Weights of a small image classifier: trained on photos of plants, animals and fungi (iNaturalist).
Rows from block 10 of a small image classifier, named by matrix and row number. Rows with one number belong to one neuron. Each number is 128 + 24 x the weight over its row's rms, rounded and kept within 0 to 255. All counts start at 0. Numbers have three digits each.
After each neuron's rows are labels from the 100 images, of 14848, where the neuron reaches its highest value: "strongest on" is what is common among them; "patch colour" is the nearest of a few named colours to the mean colour under the peak. Only what is clearly more common there than usual is listed. The data: photos of plants, animals and fungi (iNaturalist).
# fc1: MLP up (model.blocks.10.mlp.fc1.weight, 384x192), inputs 0-63
# fc2: MLP down (model.blocks.10.mlp.fc2.weight, 192x384, transposed), outputs 0-63

fc1.131:069094124109153152119083088135152155139153109117131117127141148142119151113152100120093099130143152131129141178150142126118097105127145118093125116168139141146091115091127150126119175126111125
fc2.131:133108090174163100103132189133077102072110120114123138124139142149141113137107121139110136135133134118121151106150113112109118150134085145163108073138134113124149130135133086098139095133129151
strongest on: class Aves; order Charadriiformes
patch colour: pink

fc1.260:149150135127137124132140160135111179114150107131099149072126099131109132162148104119120096157121126118136136052161153128120143130112075111137135170153100137127170102140162179156086160155129123
fc2.260:135087169105112133152143138123161128095157129083118073173129168133153135129097129168121153093162103126125126168136161117141086161117155114124146105107144123135149142112099135096159115081096127
strongest on: order Lepidoptera
patch colour: pink

fc1.95:084077122138132129105131142146150145144148119114148138096092124119155116145162054089132132098176093146126099137144136124137095106139120121129098122098105116170108138126133146177084137118138143
fc2.95:164157158104099131138102118136130110141153113116103138141118148156120124093119140153102159131105141153112169146146109129099146136143126138169108143133104191107141116098107160097124115166124144
strongest on: order Charadriiformes; family: Scolopacidae
patch colour: pink

fc1.99:139107141184098110098107105126127149122113107139168128114107093114143164179112142114167080116146166116101114141137157114112111102157127093151152119140085159114112101146080077126126138132147140
fc2.99:128156098167156138151110138150101132103136157093134178126153175149121116114167152148101122085106122151138135132126108168139124178128127130124100152093167126140125128152150125113115163162132114
strongest on: phylum Chordata; class Aves; order Charadriiformes
patch colour: grey

fc1.50:072159121106111145133142070118120131143101125119162167094127130135154103177097098171143114128115132095142094117125107179155132173120123105137120126110145125090120119146169133117116163070134137
fc2.50:130138141166122132126155145137130118144083144138085122135099146101168142108124167144104138110136160114130121081112138149118112123145126153129128116070134143138173118104137098156118111151104187
strongest on: class Aves; phylum Chordata; order Anseriformes; family: Anatidae
patch colour: grey

fc1.172:118105148198163157143128165143160140110157109133107124145159108114186110112075124160137130172157109108091070126154166153123098127143100125095124121147144131116160116106113095145126097115112133
fc2.172:153175138063096149118123094138077097127112122138142098102074132121106153133119160129127152110104095122138119109105070111149130109111152105138108155133103148119131099120151180114178154131177157
strongest on: class Aves; phylum Chordata; order Passeriformes
patch colour: white; pink

fc1.266:145173136108138134102110104122132111117114112113130072143130116152150099113090079148112114104120119138144146144155081158191110141103134177161136151137126152152124123125122183167080148111144109
fc2.266:113122117128117080134106118136144115148112163109122131110078139098094139127155159167118099141107148136136126124114162112131105108112131134076124120098139089105150138114150107094144122137116124
strongest on: phylum Tracheophyta; kingdom Plantae
patch colour: black

fc1.39:158084135130109156088119136106156151164162137140189120160111152114117182137149134121128160135110121142161092101141124117082120073132133098118127137100123137126110141129137077135096117131130092
fc2.39:113152135110095168132145093156132148104121104127083127114136134166115093133108108146154127090111120157101106128153143085157145140111125123132115114124139154108100146143163136111097148157070135
strongest on: phylum Chordata; class Aves; order Anseriformes; family: Anatidae
patch colour: grey

fc1.106:153100135132105112134128099112087154104176152154163124165125119125125089129070092130113080139111182148151149113062092154096081147122146163111146131122126120152118145119162126172110094130096103
fc2.106:127145147136148123139178120154129105119083123134109108121115135105105124128184151138115128135214116101145128193170114094124116119153098115123094122137125127115124072112123173116122128115146153
strongest on: class Aves; order Anseriformes; family: Anatidae
patch colour: grey

fc1.146:109115121127130116103160092133098113129119126140117159100118143160098117133113118161170130128149149131086114129125130127108153075123118149130123138134160144143110167110123125148157130128126103
fc2.146:167154155121150151174139129145156137134124131066164127202132080135120130146106141135097156142102139087117158138123145081174129167155135126073166120151120122122151112127125168099095136150117174
strongest on: phylum Chordata; class Aves; order Passeriformes
patch colour: pink

fc1.86:153146123092151124133116120137112118100126087125156124128131155096107133117118076144137143105147100173143087150135106121104100113154169145143158124141150165128073128139102123149063148113096171
fc2.86:108121144168181145119104123138127146147110128170127102108121111167135113106133170110141130099145123114125186118125189148115118116109144092131093168163084141156132141107157106153144104128145108
strongest on: phylum Tracheophyta; kingdom Plantae
patch colour: white

fc1.202:131121108153108160112132136143160147111172154139143169103115102138146128148147096139115130124130121163099120180122147111172118125170123144105148131107111058132088093139122110147152121119132125
fc2.202:106071152129130126169148117124116144108131142119135102137109150123127132110127149098149108183114155151117097127115160150117167119127128138178106110126103163110157110096135157113083114121087122
strongest on: order Lepidoptera
patch colour: brown

fc1.281:136137154156139176108131114122121069129108102114142119172172138129104158138125102119153136120135083148130129144138135154113140116086135102166158153121119155129136126155117111130119113121077098
fc2.281:156097156091122121166112157117104170112151144087133115096079108119158113141153150097106156155082125134076155164130088091140166119124146144136117139129109138133113094140137146104135082127134147
strongest on: phylum Tracheophyta; kingdom Plantae
patch colour: brown

fc1.324:147093137178117146100152142158130100116131156113118150144156144097092139137138137140161075126113169165114128092101132115100181097171124158139170131096112089144114151102151119094082168120117116
fc2.324:120171136141143151108118131104165159197136073171117092138128093138120154141126165167103134155165108105135130103097104113151102150139100165103117143169152154132132104145122109129140127097119123
strongest on: phylum Arthropoda; class Insecta; order Lepidoptera
patch colour: pink

fc1.0:145080115148135123141117130163111093142133133132134125175120142090115108123145141115133135122131112120099147128146082144108084112068112138088136126117174130110145133085083187133096132136137147
fc2.0:109150172089128115086135134116107149145118141109139138084136143142152150115110127161127132123117162120177126110185153101177113119146123146147085127152098126134152135143172162178156153141125127
strongest on: phylum Arthropoda; class Insecta
patch colour: pink

fc1.316:138092059136110093122128170099129144099132161164168162123141121119137108133090104133176136168127123112110159139138144167150123120134124152141108145074127175103126090126112136085124155123093173
fc2.316:110204123113132155118119106167122090104160117084076108112101125129108151085190125137108099097144107135148098094089094099118134127141143092145131101177111102140090173115138128179111116134159082
strongest on: order Lepidoptera
patch colour: grey

fc1.309:134095113081125113107115144097109132138148186121103075120122127117096121104102110201088099115135083092145124119116151137112129095158129159144162149097137126117102120107128134139118094114169142
fc2.309:132169110133119171162143117148147102137136144128143182111110128141123148157176153068174114082127156129108054137148105107138152147113113098126101135153160101147157169131126118133125139081121167
strongest on: order Charadriiformes
patch colour: pink

fc1.267:101173137125142117131093147115146113136148135145169111155105129171159150128098071068131141143140080153159145195117115091107082120128103164137126149095146124113083115101113099131157123143130125
fc2.267:168113104121109107142114067127097131128149131112152121144132154164102091119114146177112094146112153108139104114146140137109116121129128140108157126160123117132129153128139143115150082133138121
strongest on: kingdom Plantae; phylum Tracheophyta; class Magnoliopsida
patch colour: brown

fc1.293:133121120118063133107139083174087123139140118114149152136147164107121162144142122162143074147137130152127135139118141114122113156119095131144092127158128107148092105120132105205106124116134119
fc2.293:164152112172161144144111129147143169127068120109124119137125094131136095151112139100154164121104137095135115127112142101154131116119128132158138137118168130099159150123153103098162128141153121
strongest on: phylum Chordata
patch colour: grey

fc1.68:128135151118099129123125092120163142087126113130127120117108121080143123125087118114147076123091157092114128104163161105152111099142156122143118127111120123134137139110149153113143160160116183
fc2.68:152162112164128122124115116137138141167115125142117145151143121129108127094147136131123140138151132149132136159123170156130116125076101144124121118145119130088115108135128146100061140102123075
strongest on: phylum Chordata; class Aves; order Passeriformes
patch colour: brown; black

fc1.74:130135097131109132134125148100144122122126138125113110156116107151159153153127132160125145121112096097106125092113131124107177126125139150106121173154158126104099145112151104123148126077129144
fc2.74:142162129132134144106133107126101113146145127093092157109151140105106131110128095126132149142137145138119132169148114119123143152152115139134117096132142146128146126097117152128144112135101112
strongest on: order Lepidoptera
patch colour: brown

fc1.196:093152138091119138114096120061164181113141136105118149134129151095153145160114117157133112096165177150090145152160165105114131148079092136121114121137154135110108132118116181110123120117113109
fc2.196:144123154112141129073142094150112133114130105175119148102103151164122121103150126113105111150107101108130159129111126153097139121124110141114137129141096112110156125120156101170103134124132112
strongest on: phylum Arthropoda
patch colour: brown

fc1.84:128157154122107157160082134144148068163121146127111127112130147071164121123106147165117129158168121117171129094122140139131101109145124113119149129111133110144139159126156154142141161152087112
fc2.84:146121090118133105113113158123134137125156100134098093130146106145123137094178126119095138099154141156108126106131187137194148140144126149107139101134164125123088121142104094150124146157170151
strongest on: class Insecta; phylum Arthropoda; order Lepidoptera; family: Nymphalidae
patch colour: brown

fc1.194:141124164164096090134126121115131183088136125108138105119125120140152128071127140151138087111145159160105134104141127123152062100153124131113042135099105166135125138088118150145077132125112173
fc2.194:125134048081138165162127136145128096123145096151152157146101159150113153148124124103090132092128111103166144127135114113121148127104143121147187119126142136100144147138132166121199117095139118
strongest on: phylum Chordata; class Aves; order Passeriformes
patch colour: grey

fc1.257:084136123161118143135129169080075091155123170129146118163128164122123115146092125146146128094137072147106087112101136127143122106103141133119125129151140125105103138144089124105146139131137125
fc2.257:136072133078125162151144094108162145121120091093108110093112132136134168122132082135118172123130095167160109154123122150123110122109132132114137122105142116150161143121159146106106135136106123
strongest on: class Aves; phylum Chordata; order Accipitriformes; family: Accipitridae
patch colour: pink

fc1.258:172150123158090129163140118127125166161134178150139114104142102070107146149135076137136143161177190116100130137090092113129109145125101139122160122171128115085150119108112099147121130136127177
fc2.258:087139129112127186116138107156140121113139114107103145054161154147122108103155171158162152093073131160151115136158121171149169144120111103112134107133152138138077170133122129104139163118138088
strongest on: phylum Arthropoda; class Insecta; order Coleoptera; family: Coccinellidae
patch colour: brown

fc1.73:129146156159091131128071170160117142104111145105115140134153115138107135167115065128133150116135090125149123145080088120123122180131113151114103174143148119110137116115108105105155111134141147
fc2.73:145129075119108143145172139093140116143172141128109143096139108133187127109136161142146112150160128145121134119122171128176096101144111111133117141120105117113100158115118149119098094129140136
strongest on: phylum Chordata; class Aves
patch colour: white; pink

fc1.175:108141147139123126107102153062110075139106164091131132113112121103142135166156123128135142085149139117135136146110127108075119142109154163100102168092118133146118138110091144148120133127131125
fc2.175:142146100142146147152120119144118116105134131124114164148144158138143135127064149085123126113110139088072108134137135119160118129116112108138112093164152148140115124113152102125142141112153157
strongest on: phylum Arthropoda; order Lepidoptera
patch colour: pink