Rows from block 12 of a small image classifier, named by matrix and row number. Rows with one number belong to one neuron. Each number is 500 + 50 x the weight over its row's rms, rounded and kept within 0 to 999. All counts start at 0. Numbers have three digits each. After the name is the row's rms in percent of the matrix's.
After each neuron's rows are labels from the 100 images, of 14848, where the neuron reaches its highest value: "patch colour" is the nearest of a few named colours to the mean colour under the peak. Only what is clearly more common there than usual is listed. The data: photos of plants, animals and fungi (iNaturalist).
# fc1: MLP up (model.blocks.12.mlp.fc1.weight, 384x192), inputs 0-95
# fc2: MLP down (model.blocks.12.mlp.fc2.weight, 192x384, transposed), outputs 0-95

fc1.194 098:459491458444582499587458568498499563519453413459440537448545520558522524479492529475486454570450393542425489480403485501413494459470491547581518462519405489491468442446506472525487408458570419496496667489416519546517489413513546547540396494490476463432505497486458460602416524422431471490
fc2.194 105:492482522420419457511483413519447446520447462557460504493529584509518497426626504490489574557517604452501505476461509396496518505466441495568538550638472509567497477521520535413508515565443494569620467442495541466521528585487484529446521457449505494631590555444512482529574466457564464499
patch colour: white

fc1.223 099:454425515481505458467427491523563513566508510487476519555450352396553543414449486526513506533509524559464529532433448507435453520488575615479492512482377534534431445531526549382438547469483546506616483478457414510457546503543468529476444430530480557532560446487499580501488476448457433431
fc2.223 098:510540496550478463451544434556470428497602504522429521442468465554522401505530444531439434492505483543448491457481493437519535522430431438489464498527553517496553499445494441572473442461507424545462462472487467561519570544506550466614560573574482493535477510471450431512329522519546506524
patch colour: black

fc1.214 102:488591462510504586493552510383441489526553466523468472627491548585527509414539509483522548505525429495526465526448536416493522475568409462475469465476489460531511459525431484474536490413524524376572565517582474407514504556459494471486527441481521512473516527622490446444549512513421455416
fc2.214 101:434387508527461420557468479491444410467498462494463440484516502462477535573479384525517499499493547565470477523496451489424448583595429433448528532539585419526481482522541551478597536516502503533446539460398531544563553364539469535511583474509527559466444480499521562585386556496523509486
patch colour: white; cyan

fc1.229 104:479530584456479466537474527498456403465482551478397501523501466455538438520478487569476507442518467479526474508426509468496546421581501507394499459460530453618539532539506446385450528516550479486488615561488527450425416438480459537505502436547622498435533457513444569496417486573425487390
fc2.229 099:490499486548526433448473453497592546395445500382484449409542464477530518494479475493655498593657519520484497456589427523556541492489599563434561517492510516388445599493485487522511513460379501503473512461470573416544435503501548516472533524507479478528590552486465465456575523509512633548
patch colour: white

fc1.31 102:499467492538469418485404589517578542576545494427529509542470418439559464621499479486549494435490401527494551450522464394464496512552567536544484563541449431553561490426445427527435535427523526508543528525604409581553516536434541596578556499510481494399480467444497492550532525482508513496
fc2.31 101:534426520454520497533497547507494498470480501454529557527375502533461494463467552534491419608488480464465440583426470473643450498454442462441478510523497557492460536568471584382475504568471478463496431444508529408404545458469403492512480520500440487456590525524542466496446544566566479497
patch colour: grey

fc1.58 095:481462475475526495402590542503507510505521541450472460458472458485407542476461517527442521419510582519545431485595430448519531475506536548482519566568506497539477502576453457505463425493473516467541515488569373383438444512456493529428484531490518471481483508540424504547483572556462539446
fc2.58 097:541483494495490506442433525508517525588502543500575479474426534494528489611544502475539429487528477439611511518410569431559619547541532427507519499506548547501486401509547576472595516482519514480458488478531574529526543594603539503443568474486451534541545497555515468442485455433426447567
patch colour: green

fc1.137 101:464558475556458578586501516490479526433558516553512440533456487493468410574433439503416484499350514466538461606575532406508535454468580553531528472491451499425451507441452516505428508466542447549645514461554481486495511400492374430530495483566476471474461456583465438518458426481492471461
fc2.137 105:409422527526511434577453517503508532410451487463495429498592462509558500485478466461438446521498500525522563486491551492466436570507451472446533605470545451574480546412477489511504481427551591495384433376521592429534534534453378552523442560399435524530503462486583527414512529504436452481
patch colour: brown

fc1.132 096:456451510351491532462513533464557508438609448490481518517473529494535469479488454457437468618485441488535467486498531447488590514487442508441493415536522446510460484497394372475510424443466382479576463552541474501525505470484533413490510481545504434501470514505413481510482497473480416460
fc2.132 106:489474558534497478463547439576478535558499443485501471527439496493423539546593579596493460415570440358469442395443510485545490469578509502504436491488597512464583512458534544485480501544584486435548489399566439592451488579579446464502422462454504527493503437537533481417439585478502518433
patch colour: brown

fc1.145 097:596420452494447514498519514521506478535426442530488499469506509459449491522493585381541409563492557440443566432406498513449440457490598497475447570497446421549473480467529494472363518492485483489572578417540381488516506530519514446495416565475453516459418552493486548562515494576571486384
fc2.145 100:493456552518540457470485465445547403471565443491493509486513509487496509492511517530430474406454554522502455556559550440520584516551490528442518470567515433546543494487437402538501495523527488470538529615534539451420498524554483517575564555492455498526528404582438416482456528474419547556
patch colour: pink

fc1.236 100:480502490545450510531466491352566521477463524426491407417541485506563387520487487530530508469441549536468480592500499524468456407501548518513408423426492562504532575490539451398553475513496492475558508491472422463416443479585463440457486484510618504535510487517469580480398559516459377407
fc2.236 103:539611546454524519499490527585549559548598515513541640613492375615415581431586515421423447442542480481467526479475508484471530473488543489438540568593579491539511508509474458566479477547541385496539450471496522522526550438477504478508453447550523482537498493469431457479489459478502523579
patch colour: brown

fc1.193 102:448508453530493514499408460448496473514467504492426496364466455452446535505467447500462526459525498533520512560439608520476546438485477490544466410462488540490479447604460493521528431556488550464595450452539435473571445439527485543556430411414455552478486495490503469365501569514550432523
fc2.193 106:507443528476601516419590519463453487434466435470458495542460504526513481555581483456426446404534610525401486477525469484469531540501445512533543556438459508467557494487535595487500568554501391444436481477640496444408532544476512466465655426537522457610427482573510479621456487578483513476
patch colour: black

fc1.323 102:520533557529491509509484504467466529425439413466464517497518537436441508469444437440439454520560391498447496486522462456449439475373489472604457467520530453683547445454529523514460475590446497448453480513517413485451478517542527536500454426430490581547534542591509422521438550602484496490
fc2.323 105:508534533516596507566481512483536513494459567521538556500436516450483467578449472511472573479445592443486505542544405543527553482533509575430449523538385560386504542464552386522432488480443508509480627513538505455493460531510440548573560468606442462466579486557579535502546547446475434423
patch colour: white

fc1.246 100:533430419496547509465529463511536493470521341527475472440476482589465427573528414493571544510456519560501354501576494512506502444471585500434444541445423543512504497501520534534406529435421481441541502412399571515477508502447518446447529338559507471497499441473491497555477551552462486536
fc2.246 105:436536535490389538467486498503573487582497588539436529512520532467481554445419562479470406523462544494472498535585549516528606475484524466475453461590501459565466546523450512468533341539488527358516472501481452472500420503536412517514520530424462502537500544469560535453548448477522513503
patch colour: grey

fc1.195 103:530555507439464505510467514444359489487440417508452549423541474394522571474502411476473517568440458572466497514515387552571579487545449567534500558473515505493473469513495467431476501512505406535530573492486454454601416594470597503499498474517472556559437510399483497533545423510502415453
fc2.195 100:497428629433463479502576435475525527582546544490430643515394461492576500515527531506449507520446451516546421594490530457442544453437562475500488551471515493485519452524517513555432499496528493511533464516580456554463512461449518423564434498545354549545531439463493640461470481483470497450
patch colour: cyan

fc1.352 098:503498622443493421425550421483529524420468571512453421543502468501493475493447415525553549552451436561508531562514453475505526450453527511489509531474513614468545455526456501455455447588531408482466517491553407458516483518513460501506429461516522473592555513543511490569545499455459466545
fc2.352 104:453482536528427504570439556454491529498457529512545517491537533524542476530546552435497512476579568432601541513509499580493470631516504479435540431453571466466498513540491532541577484491560503440471577441505548574439520454604535549485530410512522521443461478380477520432467495557485505447
patch colour: black

fc1.142 099:410510429483486442417373432556503426424536424461520426476442544471445545506434482564556470479487484495461478373448463569508505364479475401530518536525445525520500467518484415516507494558450511503436471490548479460451559488515420519451553448394429508503509472420408505464476572537460483503
fc2.142 098:535630499465519535548445488514544527445476544519490488506469456561413451525428473401385453497549474473525530504583485486566509506569466430415502503445480411499531459506592449464524472477527519588555578472496503563602536510519460455524485459538460466502542496547460626432492461505505475510
patch colour: cyan

fc1.45 103:436543506534385536575500576432504442409542462470488548516561430451502417490454453446553494452475452481507395450491545475584504488435499528519448475474505456418537521442485446518456538326533440498529565534538494406516527467382372474514471465567488489490564436521467479480451521477430472585
fc2.45 103:523487537526541432475522470521432471525525492600555496427528498474525475413550486444463518532587482495538472599449421495462451525475511587446523520477429530524587466502459556467463506556511554498518476514402485650452546461492578481550545465515485553446497392532555587451552567454554481506
patch colour: black

fc1.232 107:525492498463512526539477421472516528544526546643437499517492413420505472479361400456476436481505452440530453472481483383468570509524567422544418539476453449497554552458538564503472465569446577389457562473479460478466484410527500558442442464485503536573495544467468542521500463483524513532
fc2.232 104:614475564483466596476541570498480505433479493574507446540533494561496581482568548480510580412500603512546520545533458480462509490491425509527435527485568399538509482507455503493485593412425443490529507440536471448490534451459527453523495586493514517451518464535546445389450523440463524498
patch colour: pink

fc1.4 098:504532436443569540494570497501417434521473443513480502624470492422491485590464382428465455484465466527403488491468500497449476466487509547557440603415529440481500418562460518537553454511532516477475534482530529459503582411502448464495541553538491473552479454457444551413445474572576495461
fc2.4 102:545510524448480431495431468509461427537530534486485512541520541543410492478438575549610553476491427474452444509467460509516451514510419507480625535581544533554544539526450482466545580384458474510501485495562493510462420534405444513493444442456532497514559619490436500555541476541373553588
patch colour: black

fc1.302 096:554593521512591459488519405412536468550435459467462504463527397453493484479554492530497489503513547526475460455519570536481507489496537517559490502456544482534510499545451456516489524400527570413442488620553489522569471484546501413507449461469548445487535507496508457540485467515537506451
fc2.302 109:588499514468457524711509493430501578553561434479421562506450454468475537458551529512507513468586522451511468543486428569477579508544523530539501510508469511498539555463473521507412433570425550534567468527380492387449538533526503558528532511430486462540473455479452536504488459502472544488
patch colour: green

fc1.96 109:555635525498538518565502567395494493508483449524390508575481502471470547481543451482501496472549509492403414472480630549519402540482542475407465506543441536528499543469491516502508571484505446440449464521502519486465491471427476557401443499488493512455518559499407540538448464534452470364
fc2.96 104:455553440509532538494534447548496521440538535492498490512532441511502473490457549456393416455503527453538522535502575452428443490606394476532527451597460503449429480516434539450410457627475566480443558516505464509508546481464455483479559533528437478465509530607497484512474460475586574624
patch colour: yellow

fc1.318 099:478476541579506486519465451493448520505541428429484550675511459558485435491484409403479413409562489467527492480535534544451482440620497485465479443465497542425519447503471354531419554518445504403528505424447459458540559482575485539458464403503520498475528404457446470442503490527465625575
fc2.318 103:496457565481458470568478504542543532501492436549513474420530484465497602491551474483463522534551431489515579505493532504481505576375480464547450440470559401507536528455525623541477374526500469535496518567439560527508496640535499467489492580556433445494468542410418477473505520473471548462
patch colour: grey

fc1.80 102:417442527502430564548489584419517456413431525532460469536482493502500472580491489481499573445492539493486533502549482522433475504531535533520561597497471554567529421421491460484543605360428463460435496501516466433553534498534541461471505604540536528441524589516567474427466577522529513440
fc2.80 104:560419472512550439546583573503508528569438578431469458526597540529510529472511535446481443598538548496506450506439495386559494481466572429488544561547563428503530470539490459487458484626504476493590514475491541555448510446534481458496484466407452440535403382494388501532503532484487531502
patch colour: pink

fc1.67 096:407502503489498533543518403456409520476430407488477505460472484478506487516466484535451503562526514478494478498557525439540461499496553494506522483472506452511562487517502346436491480503446513457508490501490490459590491558506606493543633525497504521505495545457484400516524526525479452384
fc2.67 097:533554420565424501492487488477533535541516497491491567474495539524421441481500500474475599532508463557538439552359500489564480532526417458532491516555491476494505394476519437493474494530521422491444542531608439485527547494489495460517511441605470530432451514480520474558511433534497540527
patch colour: green

fc1.117 104:471432416532428549442481494422499497505520446526502460473467377462481449501574480553607469610541476404504483466403446477502524477540428407355541481489490432497558465468481480442424508485546493478480475558585444401516458541511599627619547498457499459453500536590501552390485476498517436515
fc2.117 098:520441485516599436480491567557579566550482504496533458443499545479452566473410576465538552474511459493510452530499559485381473384522544450506485498440478530494533509517437480533553377420457512483417422486416444494441560441545526488396506540509543512496413540490585434492542532518501532461
patch colour: grey

fc1.18 105:459540524496509589486485532423491494411549475487467526528466547451519461566438464459468552472488418596548421527446553404436543551427525488518496496523492450467536338492535594466459483466505395476513445437507492473500491555566491440485521521477449612440507494466497447523455571473575481487
fc2.18 098:577535495584540477481501470581484420490393444545489415430487492563429432504567507483485416540510533434511630513565440545545470455541440464495480566478512531623423582466456472525464450497505573500551494573458515483477512527435420537505480463449499520468551495528471480414575510621372507439
patch colour: white; pink

fc1.157 102:515582450452447551554498535425507474487455493459431439447520527459477588438394508526519553477470488526516469439517502418526483579414544567520546436484563387449517470452512435518519564373486529474501476525530516460454462548453562406468466493422384471507547631513454570529488466548407516464
fc2.157 094:511543493495481475385527477520463464556504422481567515502527459449472499540535422454551476507541516409426551507532476481535505530565557426499506564530563504442540512508455588570534437507589536402448579475511463590536468492468495513497477594476499462525407511465397574508560476498523501581
patch colour: orange; yellow

fc1.90 096:551487477469452569582502445526534477466611529538555553531546449484477460553496481538553491371430481574519443494479495503526447492412435467452519457451417443462516477515519525491513488403475477397503380540502504532527596522511572535492473445549480509563482499543454470500543475565566542511
fc2.90 100:432473515476488477477467496474542538466447447486461565521517526498463533489583500540511477563560512493502492466497493480515472508541445388548464545513447543447506560547587542569417485440575515605542489601499506461497400494493463611546499487408421490489532466552467497556503442444472413506
patch colour: black

fc1.296 104:432495451526506546444488447531562518492584530519446484499475545420569551591494414482502495557522428507492437417515400441537535419557420498447433470448469492514491489440479352531530396477594497527508516536490425541364528497470521514459470476551515447526469395515543557441559470533505499518
fc2.296 091:478399493442567483506524524537500476530397461424593421528519527410596494429464538489441382492465550470439554551467550544427441491398534567514583549465512447482516497547573506462483506536494589499452488501509510385524515529505424488594510523452427480492516557495488506511381501422523605401
patch colour: brown

fc1.47 100:474468474505470495530508575441495435524551493591542425546474508450440507460494505536501453603521474552431508494503499466466470570553600547393382576468527501487495494533431525552523436438355557529429514510531443549442562535540516437538512501391539481541534443438460452572549532510442487450
fc2.47 102:517514555405474472436484477494513611542474483473446511482556438459483521571424460478452501469490440448470562507478457368570540439468520541550559464465513526434547524547555561457527516481567421553536506433440441506576495511506427494397418450432519470451530584557465469493457539504620530548
patch colour: pink

fc1.78 100:583525446529461470463498395487420527433585445465473467556560421516524556484457476436535424468452446448495524440565417507399588578527470546504422494540454512436586507538537472499600465434475526455546496525525557586476424442533429524559545479525590533499549506551464476595618536493513488556
fc2.78 099:511492541505478578466489512503518463451527508480526534513511481575491554523522631448501632501560542498485523573458500535493507474509508506463595443549611480585525516466478440494445399498370487581418507437404457474509476544488586444459516594462481465513526471541548510414477520494519550549
patch colour: pink

fc1.25 100:466506405493464493481469504487512546547568401468535536548501480492471557499521420491406531510472478525491416620599450421511456480442390442502546439511439509527609375490431515515582466463486452429560462514465451491489500513526514488473516423441464541526493543515500502413578473550460517547
fc2.25 099:531490568500503418557618519497597480401453530542462441541456523520506489528450596497509457510479567510476481525487480487482418553473541539550441515535568455507440614516568574451483477481474493491532449512575497502440488461457472451515478560539536456427556567581454461589456448489416452497
patch colour: black

fc1.328 100:488497521513508484571520511495472448445556551411490468299515419571518489575510523396421496513435472538550495551474474522478513623568539428436473514548502432495534434466477551540416536510547491471512558525517492484511472514479503475471449545488509549462460462517472441479412427499542517454
fc2.328 100:528611481467400470483431515520532503442433501570435447544572440408449477449427448565581478478588481559439487584438576530537511461577539539453523532486421558468520518564477499520498442476389567553464532514453505418455474463468411438591580424453505468539454434480598453564533462448430496516
patch colour: white; pink

fc1.118 098:554427445536474532473418477508523486550521480475529529483569454466434520631480506552558447417590563444491413470495493472505463473487549540381481540507468402448530590447456479557558538509525530510506562498508472434481474471504564512436399503572462449426466455498470492554524486420444476551
fc2.118 099:463644576484434490404568513550545495538487472562446548487421550525555558533473469476538563556520594465497504438501493444559499472497520464567444405478486516593538428544485548544513404545560440521550501618491601476417485519505437418543552402522507472507536451488530465484538574575497420492
patch colour: grey

fc1.222 093:419513434411551510446452499424465523360500473458415538505490492491432421564423424569576532527459494563527511500541503462485476477543393495383448568519408555462571579491566526416413441489430494544479551557518452450533558533470551500506461418534554448453517535510589434466486506494492456479
fc2.222 104:514463467553447537497450533438445421570554529497445455419547533545556526486485487425468502382508490477489428538460444468560637629509553444508431391481519551578555517487585550442555558518469635543473405521540553469460466514488489463506499471533539529522570446603449531528510443467597498522
patch colour: white; pink

fc1.329 098:538457476474514462485408422398503458464453533506548532576385414489494573486427501424486515536508468440556485455502580535401418480564450455511524553500456570451500465505539458503586508448482498395534510476459450496468514470614555514549520485501474530490428473482530527571534520475519505553
fc2.329 096:520465427517573440549596496576533515519501511463557494451554580553549457466587418520523441488522517537498537584492541427552489461507503517480415477509512453494519535488453460554509557556578564472576536523521546522471497506439485440495483505514572466538527560472581417474504500526517466539
patch colour: brown

fc1.158 101:573529472445575477482480468489484484540468465408478474567450549560583472442560443567475425568537472523484503537431542524478551488476541506472431526489447458543526574443502527406443521556554488473459563516484486483518574476515491565572485478446458570486554483525570497504462432571468422501
fc2.158 098:547516392591536605488508503449526487457483653522558431433563471505496361511499517423558573442568532491573576481563478523470460522520441507426434463485525407475564510506558417595558457458455517486538357494614486468582521554478527506472519536525556523510567450443507443497615505552479556400
patch colour: black

fc1.210 094:446515524562492549584454562412542559504558442544566451563495462530467412468460546520555529496509438425540482511542415368555514382519539522521567491452518501556466448480439386559576481450520521404534479478587553479484517556550503479513477558472551463431556442489514389517558525570504468540
fc2.210 097:551504419465440433467523441484394514511533487473466393513527540522584469437534433544386581580379472443468514454457489510472460502508394553520510610522500524498519501499562526529492492460456514565529506616456428477466560583504527404538565469480504445532426578493427542478487521495553485449
patch colour: white

fc1.215 102:440505433555508509512400533480559447573419530497624414475471525435515467518523398510476488417526566484426439513496521529476504567437401485599476544549469468532501536493440412464500447396392484340506557454512571515510458504474506597510473446533527454538487435496454480590452509490515463484
fc2.215 098:471483534505453487606550542423477414522521483497404482490467529542461536540414475438462528531477470432396489414502511474469490521523576489446493519422445450485546579527537483475492442552539545392578411528427490530465506525517420404488522508520586568533485542526536601449486423480563587582
patch colour: brown